From a checkpoint of a small sound classifier: arch tc_resnet.
Rows from block 5, named by matrix and row number. Rows with one number belong to one channel. Each number is 500 + 50 x the weight over its row's rms, rounded and kept within 0 to 999. All counts start at 0. Numbers have three digits each. After the name is the row's rms in percent of the matrix's.
# convs0: first width-7 conv (model.blocks.5.convs.0.weight, 288x288x7), inputs 216-224, a 7 kernel for each
# convs1: second width-7 conv (model.blocks.5.convs.1.weight, 288x288x7, transposed), outputs 216-224, a 7 kernel for each
convs0.177 103:508520574475498507500491487483402417486447494436543426478534489467415610554561522404422549386527456434535475459409500585492499474473486561505495557553479491545434633523469453456523526480627
convs0.178 101:506399614439566465420386484524484517520461440511542528558504509506524488525529472431485516530485524437503483493522519531393491472600544509427481486519544576551482529442587512522448474415519
convs0.179 102:500551506507408485494488599431534452629524525454436627533564468628440574540478477598436480486550437439451558482480640510459592496526467563397496453526560442481548426503463475553548473518505
convs0.180 101:507549484596474455461531513516593502423476548590490571529507479512517449570485473488487467478530446478509477544521468496529389434528586491536542540473456510563415495458514468481566541514522
convs0.181 100:470478542531432489522480494569542493525514455474458476558502565513533456554535392475475473482543555509448519432465537520510505475576554551507489582469478592411524591615515528519517513485500
convs0.182 102:468453504436502489475441450467478558457554506432485448641544500520510582473441433470443517506491481499470538570540478496488488522496514517587489515552531499510538541405535398504522586521486
convs0.183 101:521552459588477580468499509451485515532486434444522515514503482545504567504482499586425480543552543486533467544503627475504479536528549498513516486487556559515516446568531527430528555476501
convs0.184 099:527449491457414557513522596491461507514467472579449578550480422521512564519397503479554492508465520502387493438502523522429532519470490533512495469537487447442516434454488446502509484414424
convs0.185 102:481504533530562510414469555446476594439544504524513516483485562506473503457472456542462512488451497484447556401585493591499437450515509568542423496475492502541517550574419514501472488531471
convs0.186 100:560475550470509451493543503569456573494510483620527363520540509492516558579492460593420531575498522503473525507479490457543501514528555510494447534481406519496505502472446491438498550543503
convs0.187 101:491505525523429625563532481493448452565382487472517593452541474560477452522603447450557510523436393574542509538521471514443431528507425617532510393430460482455481555550517402562428415517451
convs0.188 098:507507407479607500397518491499621547426497578513520559502483435525578541480573559583481450483544571464550516504508509549529431609498461501391459384518510503534549508422504449543515471531522
convs0.189 101:536505445524537417554542497509480554524422515538546393464500556593494628485495496453415465491581495423517481516470510473499484531451479488537488458439456469474500545569448509454485461505519
convs0.190 098:461429457517458550447466520574499473442507564496495410461557423573505483499540493479452477621445487518510521532472582460412489483473555462536470532553468454580463512512419528512566443486496
convs0.191 099:491598428546518369478397446489581546488526525433539438413578488496480475470540523504551482536445494507453516430433486497622383629487494454499476449562475566523484553490513481439611483474523
convs0.192 098:443492539504483572481608563459467478485451510557445506436506433522465401492486613471440411504482531551507515491445459464530509477532586433508422485450538507522480439482526520495471544570461
convs0.193 102:555551496588521434471489508627454612458581474533470529559498512492429471558545500533496475575419462467405423488533521550483512522506541490519446506477522495464438518383513516524495529510459
convs0.194 102:491570472574533542416529515542488503492542624398488527487467452574410435562498471547507479458471561473480494491432483549516497485448425515530545566505512474541486474398605545406563437531445
convs0.195 101:556411593426577491455432505550531536461478464444558456569488560440491490501450564486528425538547446488461489478510425537523444575528574496363542539463445474500532414523542542439413461477532
convs0.196 100:535481473430515568549562463445497517460609421458520563505571378484555539466434460506539493518475463591531547516518526534482508482454489439490524525435451492477553399380527469490451520409514
convs0.197 101:510471490453559546519506440468460562528547457556489513447507471429376561635607497501518542527534490440414479443563565413407485501509477481473555538581558562458453565488511536523489500465548
convs0.198 098:461521490515534531452429535458585407455538524506541426543509402541502551485502534524562447534508488471470517472537428540437535455439506504516540443500590543512535489516466546583384473481547
convs0.199 100:551549514554574502483506491512513543523476484392496484552517429501413497523408451452494470605459543510502476560584546463512514491492477519455489511507480504499538555504466477561494490489531
convs0.200 098:435451456565455596602386478529572405618512487351578512479511449507492446502551550466545558476440517450486537536545501436540520443439522499428429493472471636365509546523466501512573495540555
convs0.201 098:482507446503503511402483464457526495479525547520447596431530614521574486420445465612472548462444466562526495489409473454486604375468483507494458455528509596511581463465572413519446525459461
convs0.202 099:414480514592497589403475406548491581508544480536527450538561457500473522515447459543537451459501472488476582473413492543469532510476491506528434559468511493454516442514428471570454448462495
convs0.203 099:429514511402528596429473516520473508466506528579518516574408598565608511493499595481505487462520474416522525453458491508585599503544607528558484531497527515442567567431374634552396482496457
convs0.204 100:525491594565591499487572438496482545518513517462570544470474511474503527409549511553581469491465415535565542474461473514466509560534522483486500434528490502525486399542461523510485492456466
convs0.205 099:530467545502498560519511645445447510456510523502541448500529464419452535501563571566436542475471460539604505445506566422440519542541497541571487448400561438461557584537384443515596528364558
convs0.206 099:550535464403427523452531519494526492495468501493466499445536464542566460475498500435527577458470433573577558495523469495571450525517502442471528560472541526537455451573467471572492442500479
convs0.207 101:594530483620413557453456461535539431524533590552483531439502477545523528449525546514547533496460613513531489558471497481461571448510518442575511454504483530528437476577452495515478349510461
convs0.208 103:541443583510559411536534474532474486461477524417504556471475506541573514496474460511540390487479562465516529537474573573517493521448477499536527488486526467535515536486468500545531480521519
convs0.209 100:593608410537529453482493561477532500523560582487516508549527544533456526484577562505481464557472442499486535530468470470471514552497501527576546565520351593490566425545528533568475559548463
convs0.210 100:558414541532605495512583538547477452538531571530527539421392488557617472476474488476611525509559451477509457528478524427569499531491461408482509553496552473480540400498481442486429476457541
convs0.211 100:500510453494547477493492459587519542430542486514579476422488506471449527485423475514493580467570391470515494465631450405469523484395499566406455529401560455595450582468486477565514472494570
convs0.212 099:469399506505489552545485499567466512518481405525498464535495529630536545482581426563478540437399512536584513545514494445491483472364501531507483529504475513505560455477525510472329503456543
convs0.213 100:493592412473520460475522540609455414477553527559625515483463519499467554444424488510523552582507445486482453477536482507587472423480609538564505466522463471477616529521586511407486548466449
convs0.214 099:454583567497551516446520488446527443440473534577563517541517437433444528509437526484524453559565525392503517507495424468515469468501589497533478522519513555468469567489441546481570601591448
convs0.215 097:500442488588458556507464570472445465523578519483405494472510400413510475485549520474550471451488535426520410526525566595518523546477462494463520510511472409528416574540477494547519480475461
convs0.216 097:429495538455524476468446509470513501436442526502535528523410467444424604577514501576467650517477537457537563542489444491554466500515523407602503444446554457509437438527555506388471460563538
convs0.217 101:599595488436480549524475502524491473511524439499424478581554525488491438491564506514464508508491461542534484504439406553482505479469504485587496479558498499511505483458607502535523467499489
convs0.218 101:489520423526553442505507590397444512574487531558529451470530544487449596580434555446538482492484412429470468450466549503480532513443557541484576486475573561503461510582485490508593492422451
convs0.219 098:426496498483522483469512566431545437551470423452477545536517505468471531508552543451453447460511441532495533495489556472459542495468473450409424477539560425423436587470528413526470515494544
convs0.220 102:454548560538556484403547551473577559601437522528517523422517545530533565434556493563566489496506496428432487506575481512429484460488494528465467406508459476620464468474459546486465476468375
convs0.221 098:493525530537593466493495479571471595516485446548501445558539469529502436626419437613553483498467432477475542524539404549492478429458550561481489579500524436505530480473512557496431420440579
convs0.222 098:486523496368557474530487457492575522568436618445427554490501477511509523489486555383481571457547528577550556568542559529515468494429446506466496512598484486467528526527512442622486590516496
convs0.223 101:535559517552466569504405545461519574511444449475490432456601522464561559422525575566543524554482509516535478356476507509573526531578426601489595413470499454473519523460515544544584546520478
convs1.177 100:483402506512543448483468421457454464519538589460500465460484486576478471494480493461485492425488486480468446470521476532519497549511486518556421488537539445442532548533495558533400518500481
convs1.178 102:614551516442475472531556541408456673498530562475477436488519530453603396516510472499440537491476546591499476446467527545533514405528511564474498409607491474461498439578403492534530533500471
convs1.179 100:492552622469497519446431482628624440473473534588534537471639511525446413599518447526522459452596482427502486519475484502551517464480584505481547536522506493516492483536567516477442479526417
convs1.180 102:523502556486537524574455430484506478525439435545464426445600494511533591409623529479493375464490532522607465562406474570510511545567410508467519476483477555549521468575529459527474629500526
convs1.181 101:529437478515601559425515405458489642542391524466512487477541524569537557354466482428462449459527514522441391580536531501649521449586461474442443466533467499561457539543502515515523567478430
convs1.182 103:499498426527529512558520518527463533441539521447527523503471463509477480420484462507543450531529494576502443443392548507453492486507479495418438487508408562458421512505470418510608544493433
convs1.183 100:456513517505579444493476512531464530519527539532529556403550397521536533471459461477510522427532517356455505389501485488539574486535529566442589464538517469604425559496570602502486571478556
convs1.184 099:511540432522491442459585439621531586406459482417601471605540490441518509468535574481411500446510454507557492602482434529492523532576466449512493539506468448553490466505626441430528489547430
convs1.185 100:555443508502550536496591497599510467452543490524523553469578571525522509448370596579527455404492550431571500498498462622429456406477397495580543520598594523530487325506528563476563473559516
convs1.186 102:535515601387413482568514567464560489558425529483565452479522546498514493504489516561471454513519493391539532540460531552490576442586533492479511510508504451506337611485542445547449442550431
convs1.187 104:513524431573496538447515564596450451517506516487525496471489444418540467475568543408519469582546543499520527560508450504493513536457404470471555466461454490475443553489373508467475506411563
convs1.188 100:448472503531388541545485473578389323553510475509458396530521549439488579491513582520485487546533603536573588502488421535509493502418538471519537603540420498452439482496550426474532504460603
convs1.189 101:507438443568541572494477469466508660499476453549529476509544433582480490486645533498508546485451466523452431521437590506411524563517489546431439497497491536498529478484493446478529565565548
convs1.190 097:431423466572582446473583471475528493441489498541467417387443502545509545482473431565493524541520438522473520462562512487477477515430499474569555511622537453548547555478390499522525484542561
convs1.191 101:519518505455489491508572568637620468499470456462579491570510475455546565568556472534521592499498443535471491515443562535408525471505457575588497494466546478562554453478474454422388356463534
convs1.192 097:424447495484514557524446459533557494514453467508519524539464543537489481513495457515474555467476521489447453544607509567535551524503469465457508527535507493482366459412524646546429559547413
convs1.193 102:407437560530476418552584454499434574418589413459589447547496491449450456517534503538519499515517487594567432526573545466417544433461491517608534435443477538504547472536467513537560471523536
convs1.194 099:568462462477633474495473484544477429589544577535431414478525555500515520535515519544471511509532457438501484474493449442494490465524525450556455425479529483582567414509452462553534468564421
convs1.195 102:508394556549658557529512464440527556571528553496543513444452588502590460470545473508535454507458508511546459452494593495514485516524477580476434569608446448432503418481367564480480615571549
convs1.196 101:497513561422476467514480490444538461508420542502456486496422459415493545511528567415426527485456476605570520460588433531577457540455479556431561554476520538434475634482491461531595454532541
convs1.197 102:542464362525494444423554507530442416527461521408537514494519454517498570470489511568521482483462476544468490565466532436499506473512441465459485581554485553457514486543493454530487498492555
convs1.198 095:518432441493468562517525575578557511546437550507547467527449474434444535487448488545563490498412468538504532496443481507426523512420478429427543551564510546497461434423509496451491454508525
convs1.199 100:482440458389571509563471484444537506347504434503524480529461506514520442509558511485409487504502501468438458541521514651516490384513530520508458438577501469510523501588500559360455484464527
convs1.200 098:538528479517496581488512403452494583517469469578504575472539536544552443549516565472471521507553486515583554537474493485536556464538461513612485447549515482535521543505526547446531495553436
convs1.201 096:519612563507505487476525570541577459496481437462518536477450496586536550412483540559536480430411486538506454498536533511521558480525429446606448455498482510472543462519543447575508480545477
convs1.202 099:490521495375469546561485417508566496453487470529497504513403508499426544537550474489465515466476545498501431476483579456483493514408550411478467512560505484425442486542489436468508541551516
convs1.203 098:481523442451485494483510416517510580463519534607597484527558480496498560462561505588516619459530512596587617512490510426513563542481477581429478466433500484477489452461536546469501537517538
convs1.204 103:601543470432610395505432456540423555523413585426347456558499516514509435443552479453501578544466543471597499529556432429490465472538497536535532484427478510493545401535627473506500497540453
convs1.205 099:426478552503516441420469448342409546510542456607627478597515583415499474417533518515451386551584546436502522526453505575502486445557482502489501454475550421525549543519533489460476507576491
convs1.206 099:483473566538507427554513426506514456496473530571470456549517533635468513452373532478484490533518436486510417590566514600481484495423595513462477527488495488492495485541500632577507436512468
convs1.207 101:449439536480527514563471522496489446556412472580447594508519460510538518486476513464445480501392510454495519486525579614463436518486449447477438463482478456510425491498495424516556422493542
convs1.208 103:540456483548664540459523600581427504502502387542406513425390636454489501495599433501506523482550499509558546522524534476451459487574493508489506514537458462528526590429374423479601483465452
convs1.209 103:538499445478494416451460456460503494544594532437490587522461547519558446381527612515460544534437580509462416530502462549466526569450525504507484497547492528486498484508499528487584505471493
convs1.210 100:498533513544619606541532538463436433493549536567550544472535474439471585556478485531500474502576526446545484474575453511533508467543504399399449543524452559425528481525520419474493516501558
convs1.211 095:526514523517441505461486469519529469460475425471539587521470484440461482473425496447560481475499540471517488470409482461482500476490440591573576490499513408441501461564438511451489543634611
convs1.212 099:474562526474466465542496443504560548422549554438558549505546541520523491479489513539453427436553521577546428501501479476467462505526459465484461516538414445515454525521554466495532434550514
convs1.213 102:543527651494422568599474468548517461481545491475609484455526460498552389443489463416512544449531501584561507459440521543403533548533509498442465484484466524463401434450527446502548483520499
convs1.214 103:519558549476574520462497590447516524459462479488443564550565485479544475491522394585438624612462472580527488440570532443428526539485424537526432544542534466473366569559400522566452459471459
convs1.215 096:468591575497461453469489475519576442499533505475426421556441405483523515467502430415509571451507569496482590518519512492484498475439494395428523528486475581568489527541413492567533533515500
convs1.216 100:422559489502490509526474587428548460558453458524569531496533510548491546513513566446514446506458527540493544475419486566483481598449507559534488525469533437481470430564581465543523419529496
convs1.217 101:464492512478592413544613504381501566480506459570457491451531544529436542529512484550512431522493552474539470584601511522471475578511491535525520547497492466517525469437531533506561493441593
convs1.218 098:503431534534518359530450440449546594515517550480523464589571494520352500454552530501461567593445505448493518499441465526491471504558529494400468489533423497479435415414512536495451556471552
convs1.219 102:415516509568488536492426588545546498510532547509438580435510389436458574528464489602547479508632448523507501607492512492596508487603451490532529523528530472515482679451466570625510372488518
convs1.220 102:489565445612514491447507596489600594460563517572464437523424517486553538479498452491526566558572486555575508407562516545480469527496435592536427538394517582509452451441426512526531552551490
convs1.221 096:460591526497432495510531474466530534488427542494503457464573484473485474485445491431524475556485594496561440440506475515494491517464494506441487531508466499456394492534465550552481432493524
convs1.222 101:492565509469520486525453461452527516509398478502517451418551568517574524426436479539462554513563480524554471477617425540434495428611425530555462595453533494494425448468447442550547468476417
convs1.223 103:434514429540509452535470481532465481532554447486494556480497434546507460545524596521497524449492385473581562482458534418430467469525533516425477538465501447476570447445602546529538521423494