{
  "model": "sound classifier",
  "dataset": "single notes of musical instruments (NSynth)",
  "train_examples": 184686,
  "n_mels": 64,
  "hop_length": 160,
  "input": "log_mel",
  "spec_augment": false,
  "win_length": 512,
  "targets": ["note"],
  "num_classes": 94,
  "arch": "tc_resnet",
  "norm": "batchnorm",
  "hidden_act": "relu",
  "drop_path": 0.05,
  "depths": [2, 2, 2, 2],
  "kernel_size": 7,
  "stem": "single",
  "widths": [128, 192, 288, 432],
  "loss": "cross_entropy",
  "head_dropout": 0.1,
  "init": "kaiming_normal",
  "residual_init": "none",
  "optimizer": "soap",
  "beta2": 0.95,
  "learning_rate": 0.0034,
  "beta1": 0.95,
  "shampoo_beta": 0.95,
  "eps": 1e-08,
  "precondition_frequency": 16,
  "max_precond_dim": 1536,
  "merge_dims": true,
  "one_sided": false,
  "adamw_lr_other_params": 0.0024,
  "max_grad_norm": 0.5,
  "gradient_noise": 0.1,
  "max_steps": 2800,
  "batch_size": 64,
  "epochs": 1.0,
  "lr_schedule": "step",
  "warmup_steps": 140,
  "weight_decay": 0.2,
  "adamw_weight_decay_other_params": 0
}
Rows from block 4, named by matrix and row number. Rows with one number belong to one channel. Each number is 500 + 25 x the weight over its row's rms, rounded and kept within 0 to 999. All counts start at 0. Numbers have three digits each. After the name is the row's rms in percent of the matrix's.
# convs0: first width-7 conv, stride 2 (model.blocks.4.convs.0.weight, 288x192x7), inputs 18-26, a 7 kernel for each
# convs1: second width-7 conv (model.blocks.4.convs.1.weight, 288x288x7, transposed), outputs 18-26, a 7 kernel for each
convs0.161 102:497507505477500504477453492468491506495545437496451515494490487527495508476481460514555499485524583520424525480518540470498515477496474549538513499495478499501531526489536506504546509508491
convs0.162 100:478498491508475511485521477482511496467479467450478467455502483480495481500456526538499496522455547479495476478472479501508514477513490474542515484529522490507524477503504495506543482544484
convs0.163 099:469514536498477510520465460482485473466509459528501514471511519496523504482489490498500520517478503461484502510512491530502497502476505490524475499446524510492485477492487506484465501535488
convs0.164 099:494489470505482566497536498486510521470494505486485498486483462528484521508520474450495515504486523478487501506462540504529531501472503511499474510516522537512501500517483445501520506499514
convs0.165 098:473498511477494533527491496483438506456489504459503529517505479473465510502490477489501528504461502478428495512433489475485515490496526478518497477503481485522444454507473473494514487489482
convs0.166 100:514517465516471526522495476514503533506486508489495509495511522476494511534445487499552512476488486495490534524557543481472529491468491570495467519493513526471538487487462529478492506533466
convs0.167 101:506497490487478509529529495493530483500492468466526547521459518491504463501479541522509503504496485475525535473541493530508484463519500534520512475521509512519506499517567516472492468448450
convs0.168 097:487541544493482467495489514496492538511492460497500515472501485509515544502518546470549472497445551501480510479467508531550495507466464486504518507510447491487532476500505470509510491517527
convs0.169 101:511457484508492493535515508531481493522519496547500509483453508500512531497533513491513509472465575488526497495510480522472485533533498483499455469556493509503474488452539498448480478470515
convs0.170 095:485521491519491513490462512473467440501543457506491471492453521507497515508468492504499518544498505509488504524476486447443477450465514508468490496465482501498499447447499520544483525534551
convs0.171 099:478499519486514492502509528479440522464460474547504535486497540478525514481483469485532471526455501506476513519501486467470447439520507479498487533511448476507532522502500534535514462509502
convs0.172 098:521500494497484519480511516502537501488543474481546502520481509518479529492503549532507528500522521453457484489509510475502490501517492490534521466530492474455505493536484487520521433528501
convs0.173 100:537477467466501485491493512497479501496493522485548513537489502460555488512479500512504525479483502510437493455516503481475516488437515498524498529499526501486487472503521506476516504498479
convs0.174 106:491477511519475495470481501489515537481503467529461508485493516462497490517477491485468519518511484482534504524517529488467481482482448483500540485491505517464526479530488495513531533497481
convs0.175 102:510501459501496513522481517504527472490455502545496502481445465496523510493488484493485505517502488466519487518473510466479462492516474474521540477487492519488518469584487515539524462492495
convs0.176 098:511491453496452521515514485494480497501513510528475492514515515488493483540482481529439501508497520476517503479498531490466449482507422537494502535488492528530457517513541460468523459543495
convs0.177 099:478513500454470488499451503485505477494553496465467508512518536527525519511513502488449454458493541457519497536518496457451437485455517485500478461486475526522487478537505494473539484472525
convs0.178 100:503466492522512528479458492497524479508526475468436530492507508478494515503522535465435502482495462485492509512487452478563492472477538481517503551494515506487491445464499515503494463465543
convs0.179 108:490504471505489497511521521477481468481518550510518487486489477434504456511514492521507483482553496469515453488501521516543513456533496517511510503505493524504501507450505551508521448499544
convs0.180 098:524496459530485525470500495450477493526508519506493502486488491515500471504502537495530514516504460498529460543461461492488521512491521415523528492427491506483499532514520500531489546483410
convs0.181 101:523437485547506500545488513534519495498494514525496532460509502504509539487491503466469521503476494522541482540531465497469538495536500476492509490489510455470511503475486554456497552489469
convs0.182 103:478542484521517486497511499544473553498485493480516515484509473524539489490494503450457503505499507456466493518507550515520495502484499521508458527542490424518537525511539470461495548513518
convs0.183 101:530512509498542485478495480439513522514491499470489485506515495508494455492512505497450527514506554505488502462493512538462467509516465469490514509492431482500506491552464493465526493487512
convs0.184 099:515491512521513486480501502487505508516470477485460486505507576494451475499504502447507501539524490477454466524449471520500530480485489497496491468521507504510528486481495495517529478510504
convs0.185 099:507538467506489509478469498569472533477472490511559488469511507525482499512486508478465494490530521457469487512498508556498502494504483530518488510520473448486527471507502501504541484510508
convs0.186 099:457476484548504501496492495508497484474458504534533451489467495484545452463511492491543514474523512531501537443505542519479471517478499494512515450521513487518520492521479509467526474543501
convs0.187 100:424458480467503485528521517507458514504502467493543507495484491510519465510489531489548511500450490484497515500501497521474501531520516505526497536471490474496508483513502449454525463484505
convs0.188 105:518522497519513511509488505476514533479503498479534494488530500495506516498498522500503484547556490470485507501461487532508492492466531460512485494486511498529450468499468539481517519519487
convs0.189 102:495507532484487523554509467496528495473513504546505530494481527516514489498504438519503533501437487514491477493499498504459525491502578521502551515481482543454487518475527490481492496523497
convs0.190 097:521488558505512469515510534491523508540463488517502531515476427503456487477498487449507480472537492496490518508537473503461501510513489498535510476461492509508560511498496491488497500505467
convs0.191 103:550492528533535480509518495454511456521496505497491546476512500499490526474491440469511476523506490500486517469482490468499509536512466473532513492480478500500491493531502528535505513420502
convs0.192 103:499464468496461485513471521444498475499494527421496480475523511480480473497489506502480537489482516500505528512488483545463464482479496543527455521461533510495554478515546528483472535473495
convs0.193 106:494488531484522447516490497503508516556510495471468533527547537495522447506474505535476454484504524494508525506508509448498463508533533484512498485529482515492503536504479513495489500471495
convs0.194 104:457536520490499536452472487481540503509503481477456524493501514455484519484507496478475447523500517480518525510512483506494489473522517445514506498530509511543520544414504504511491507509471
convs0.195 101:454508541523510523509512543523505458503509492468467450485510524473487496498494559503502523508506502509518500502437489524478537489542463486493508505482519523519508493460507470539511500475473
convs0.196 097:508543519496512524507478481494525484472505471507499516561480498498497467539503487481538477508512511501465542495548498529519470520470514446510504454436489517469533467500498521511492525488513
convs0.197 100:515457499538514495488469495466462524557492578549463531472489470494510453500492525516464471460497545488490489475514473504514484534501496460545450571527476479506528450527521495523507447500452
convs0.198 099:526536474516454481496520489450554483481514501464487503482504475475499508514504496528524460528476524528517585524498466530483509513513489538481481439501499526535510467481514532476552563487456
convs0.199 103:471510449511511518498498503493497518455482498519506499502478476508448477511537515513480490519495474526545495514490508530476524497487499496494475495509481476510519507472470489482547539530466
convs0.200 104:499511449514465482507522545438493482450511497474470487478476481541500471531503488473476488496507531522531488527472476500529485485491510509524483506489523461452478483536463504515461507534520
convs0.201 101:502540492507509457463504473461517472516477511461499508529516482485497475489475505462497499553494486483505485488495510512513452486472541495489513487457488504464517511522553476505484490502463
convs0.202 095:461532462484525516508474513475507510458489484501542507493495516480499440535519465530524505455513490482535493516496466521460483471514479505524474493513501498493513504515481503528537493490538
convs0.203 104:518535492525519467496455524490505438492489464490504502507510519439472498486546480518487492489500532498525526477545475494550539515448504475492518476522468512502472487486522495462475457518545
convs0.204 098:492484483479482512496468475484507494474517501507490497515488528482522502509465473517521540489484512489545472496467505500489518505542479475485491502511529504477487500507517481519465475485517
convs1.161 095:497524526479472457519472499534530477507512479517519550469482510507493488515488497484497475448459504534479513547498478475534493538503487495514521493461546481529468479526513491495490517445500
convs1.162 098:487475522533474491472485547481508493538467503441519497504505506512513503544498529530493492480489505484503497519494497457522484521502484534522506498431485525474487536547489491492480450523493
convs1.163 099:499515496525516511512502500514491471501500467477507513499517516458494477472476530493477526493478510536518472518500491501538501521487505515485529480484532477550498509499512460478503492532459
convs1.164 100:504459547536532478512493441494486519514498446507500521550523543456514493495481464483487502452515485513465511534527495450464483519552494524423485489492521457481470515528505512493515515476504
convs1.165 096:512454483476459543493527481513505526498489481539506528479530526504486524480498487508498534500484511515536527485495479475520449523437490515519500512490573514503491512510452520464457490512494
convs1.166 099:464488501487488555524488490524504516494451532477515474479552484487457488542489448523467495494485487494470476486498493524505485473503568506485508498459457514510573483488532469484516474523563
convs1.167 104:475468450458483526529510503480499443476547480502498476531510526486516470473471508486493459506477491474531491503533515486534480518466505475466529507522502462513504503507551473465462519508495
convs1.168 099:537515490501548493504527516493517484494510530503532468511524468484503536517499519482523513512467530498528496469495526469445503442518503521505460510509497491505528436515508550471475504506512
convs1.169 098:494497509458513482520475471528511541469512455485477494493530525540510541459495492486495519509470523486543495543483527472464518473518517499487518475477506482530512507470536502486492494438516
convs1.170 097:481485494546518483492513461580490528515497536544551489505476466473496479514487493513467503467489493461498498503469541474515511515479522502506539496482471496484446499548481484553483507514500
convs1.171 093:474507551488500482523479507488503518526475478493474508512524519484511491469502509485512521499515509499481525508531516497485470472525486520517539457492486514514487510506492479500492493484472
convs1.172 099:530538490526512511529518484498490505518486476507515493517513518529509521509532441456542469499493489494540494542490502499487527515501508514483476497518516508512455545489483557500477513504494
convs1.173 098:473484486491507500499519503500485493512476478509513540504526504471493513517502454508494510545505493475507516521491507493453461520493505489500485523474504482558504494486503492495521532482494
convs1.174 102:526490526444535525520466494481470485517466518458559534551478442502484482511504495457489521523539501530455455489484514507488474472488483518538491533482495489512510495530520501525519501477500
convs1.175 100:508445492481472516501476475532521490504512520509549518494503456476488497511523508509517507521539464435517448530497492507556519492513518507509510460513496534444507502527491499570498468502496
convs1.176 096:466452460487485494562487532481482485474491481549507532496528455511503464475458493516497490479530483496502502463478527446486527484513495508495517458501517450534505480505482496554492526470485
convs1.177 096:480533493500532488465475477464496472498496482519482523508452484485522476480476508504475481467496503498516543536475471484533464483496446517523506504496478522443507533475477482532510486488470
convs1.178 099:496521502484468500539491512485486529486537502491543493538497509470500482519479511467540503484474505489497487475520508519541505493524510532510471503496478492491487515526448491506492464468555
convs1.179 108:518510502492507507545508532516520492506469515511513483451472485492511517480524499557501516499517519510484497514498499482503482500472510482516518497503489534509471515466485493515513513516496
convs1.180 100:477524468535482531459480494510507500544505527519472543467533503475483510501510476483451515521487519522464451531520497448500453485511485519551555435494524509500508501490517452496492479477498
convs1.181 101:496504471504474491545513518468472523486476475520460508499493507503497501451498459427494508504498515502497476513446522494522477448502479475534522514471503499499527493518520495494514480497489
convs1.182 108:499535539492505504469518489463502539500494534503522494506498496520455491510515485534454503486473503498498525489474482489508528500470514487498528491469561454524496467500505478490478443516514
convs1.183 103:434488486497519532492547528500570473521496450505473518493469524512506508488489487540487468486507489501479519501494488503495486521481514515495520465497554551535480525471538469463490517528510
convs1.184 101:534462483491521486505487496470466530493486518541469509486479493517486535516486476513495507484495540500483509486523533503472518514508528526510472514482562476508485472476440453501522488522515
convs1.185 095:481460501503531552482498444489490516518513487479477516521552498476481520482500531488512479528521513497526468489511518491512505506519505535563463491524513535447478533447492480482521540510539
convs1.186 101:495497507471457509510502503511477514474486501554511498450495490548472521525535478455513543495458479499493502492484518488497516523522531443491482505496492478532506489489478507532512464464480
convs1.187 096:472520470458464510508459482517552476519526499443508501500509486540500538489505470495482547516529468483486483471464528464517492543497494465534528485482464516480447469527439545507500524479512
convs1.188 100:488490511513483505454486544527505512519500503528520486541483453529538551515499528505514497526492475557514427507488523487475492527513497516536483503516531468511496532513511522510461506541486
convs1.189 100:457510437516509544476516501540486461504484487500487513464494508551500522499463496505479478492469511485494515463510547542478518561437518480541509497504484480514515483472534521499510466479521
convs1.190 095:474489488534503485488504470493507515486506530485473526525512513471513488429529462501490479505468505476544466480499536500501486509519472453509535531511511460486499528515514503505475548534449
convs1.191 104:522509483521498551464516524508549500488440483466530494527529460461531524494485508539494516513517475464532475517447465502508526525497486559498497529511508476478494505469493502487521488504511
convs1.192 105:455467483489523496545472511541487517524518494506490513561499539490485542491507486479484533477499444502495474472481515490490504531498472490495496501462493500566497517541494496531528481491523
convs1.193 100:478527530544471493537510464455528514492522538520479525505497489498469509479481464511500526445470529521503451494517504526524473498476511534501514504482488476551511464517529517476506469479448
convs1.194 103:477472524493493523485527500465487473459525489514477514467512526492465516521510465504501497503490514492476492504483521476483494522526475464538534512513457505521504511485468504518466494509489
convs1.195 105:504442513550488500478496473520497501525545451527569483489497482508482519512501538504467495466492519470495513515501494509530460547477489547461524494458465504450534475486462537467483528497506
convs1.196 099:538487517513462503494474506523544494521483494463507536512488485483514530555462528429529462498476458482555487490462525523519449498481501544518518506507475485575520487538489512520482543504513
convs1.197 097:529500491526480506492498502472515473558527481515503495522550479510518498484483491508509477502476500498507520516466488519545467471551497461534482520481523501529474526510517517499520523492502
convs1.198 101:470475482544526509510519511491499503533496458504475550512496484461516501494467528508511518491465519503485529480466509479512463543537488504510462496512549487486493517493504528529537486513508
convs1.199 098:482499499501500454512482518471499548512502449468517521518488530490502503500521490471523455534541515511535487502505469511530513510485479471457510511483521495485497464531507479528499554508470
convs1.200 102:509511483533474489516464502520513528491492504531473531526465524507510509449541518475496510490505489456496513491477483518506482545514508532480460468501500507511473504478514489536485499484445
convs1.201 099:507476510469526507494477507485541458486535464498508514513485538504480480491471520474495456457484473517509486507471518464498482512446535576507516479522458530497528498537490498508459516492514
convs1.202 095:485516535508517521482489433486492498528490474520511498469500542528475506504473512504555508543506518517458497504500529514487522491471520466496462527498491491516474527485517519483477491525515
convs1.203 105:485478513487516517506490533499494455523476493483509524459474482465515503456509509490474507531476506477533528531531521463519503504511491488493468481483469516474474517474510501508490511467487
convs1.204 094:540499515490517527463479501531526501504520500508498489521503488519537495541505475460486485545530548509475449523518483506531525548487495509493514532498524471497498520522513477486462522487530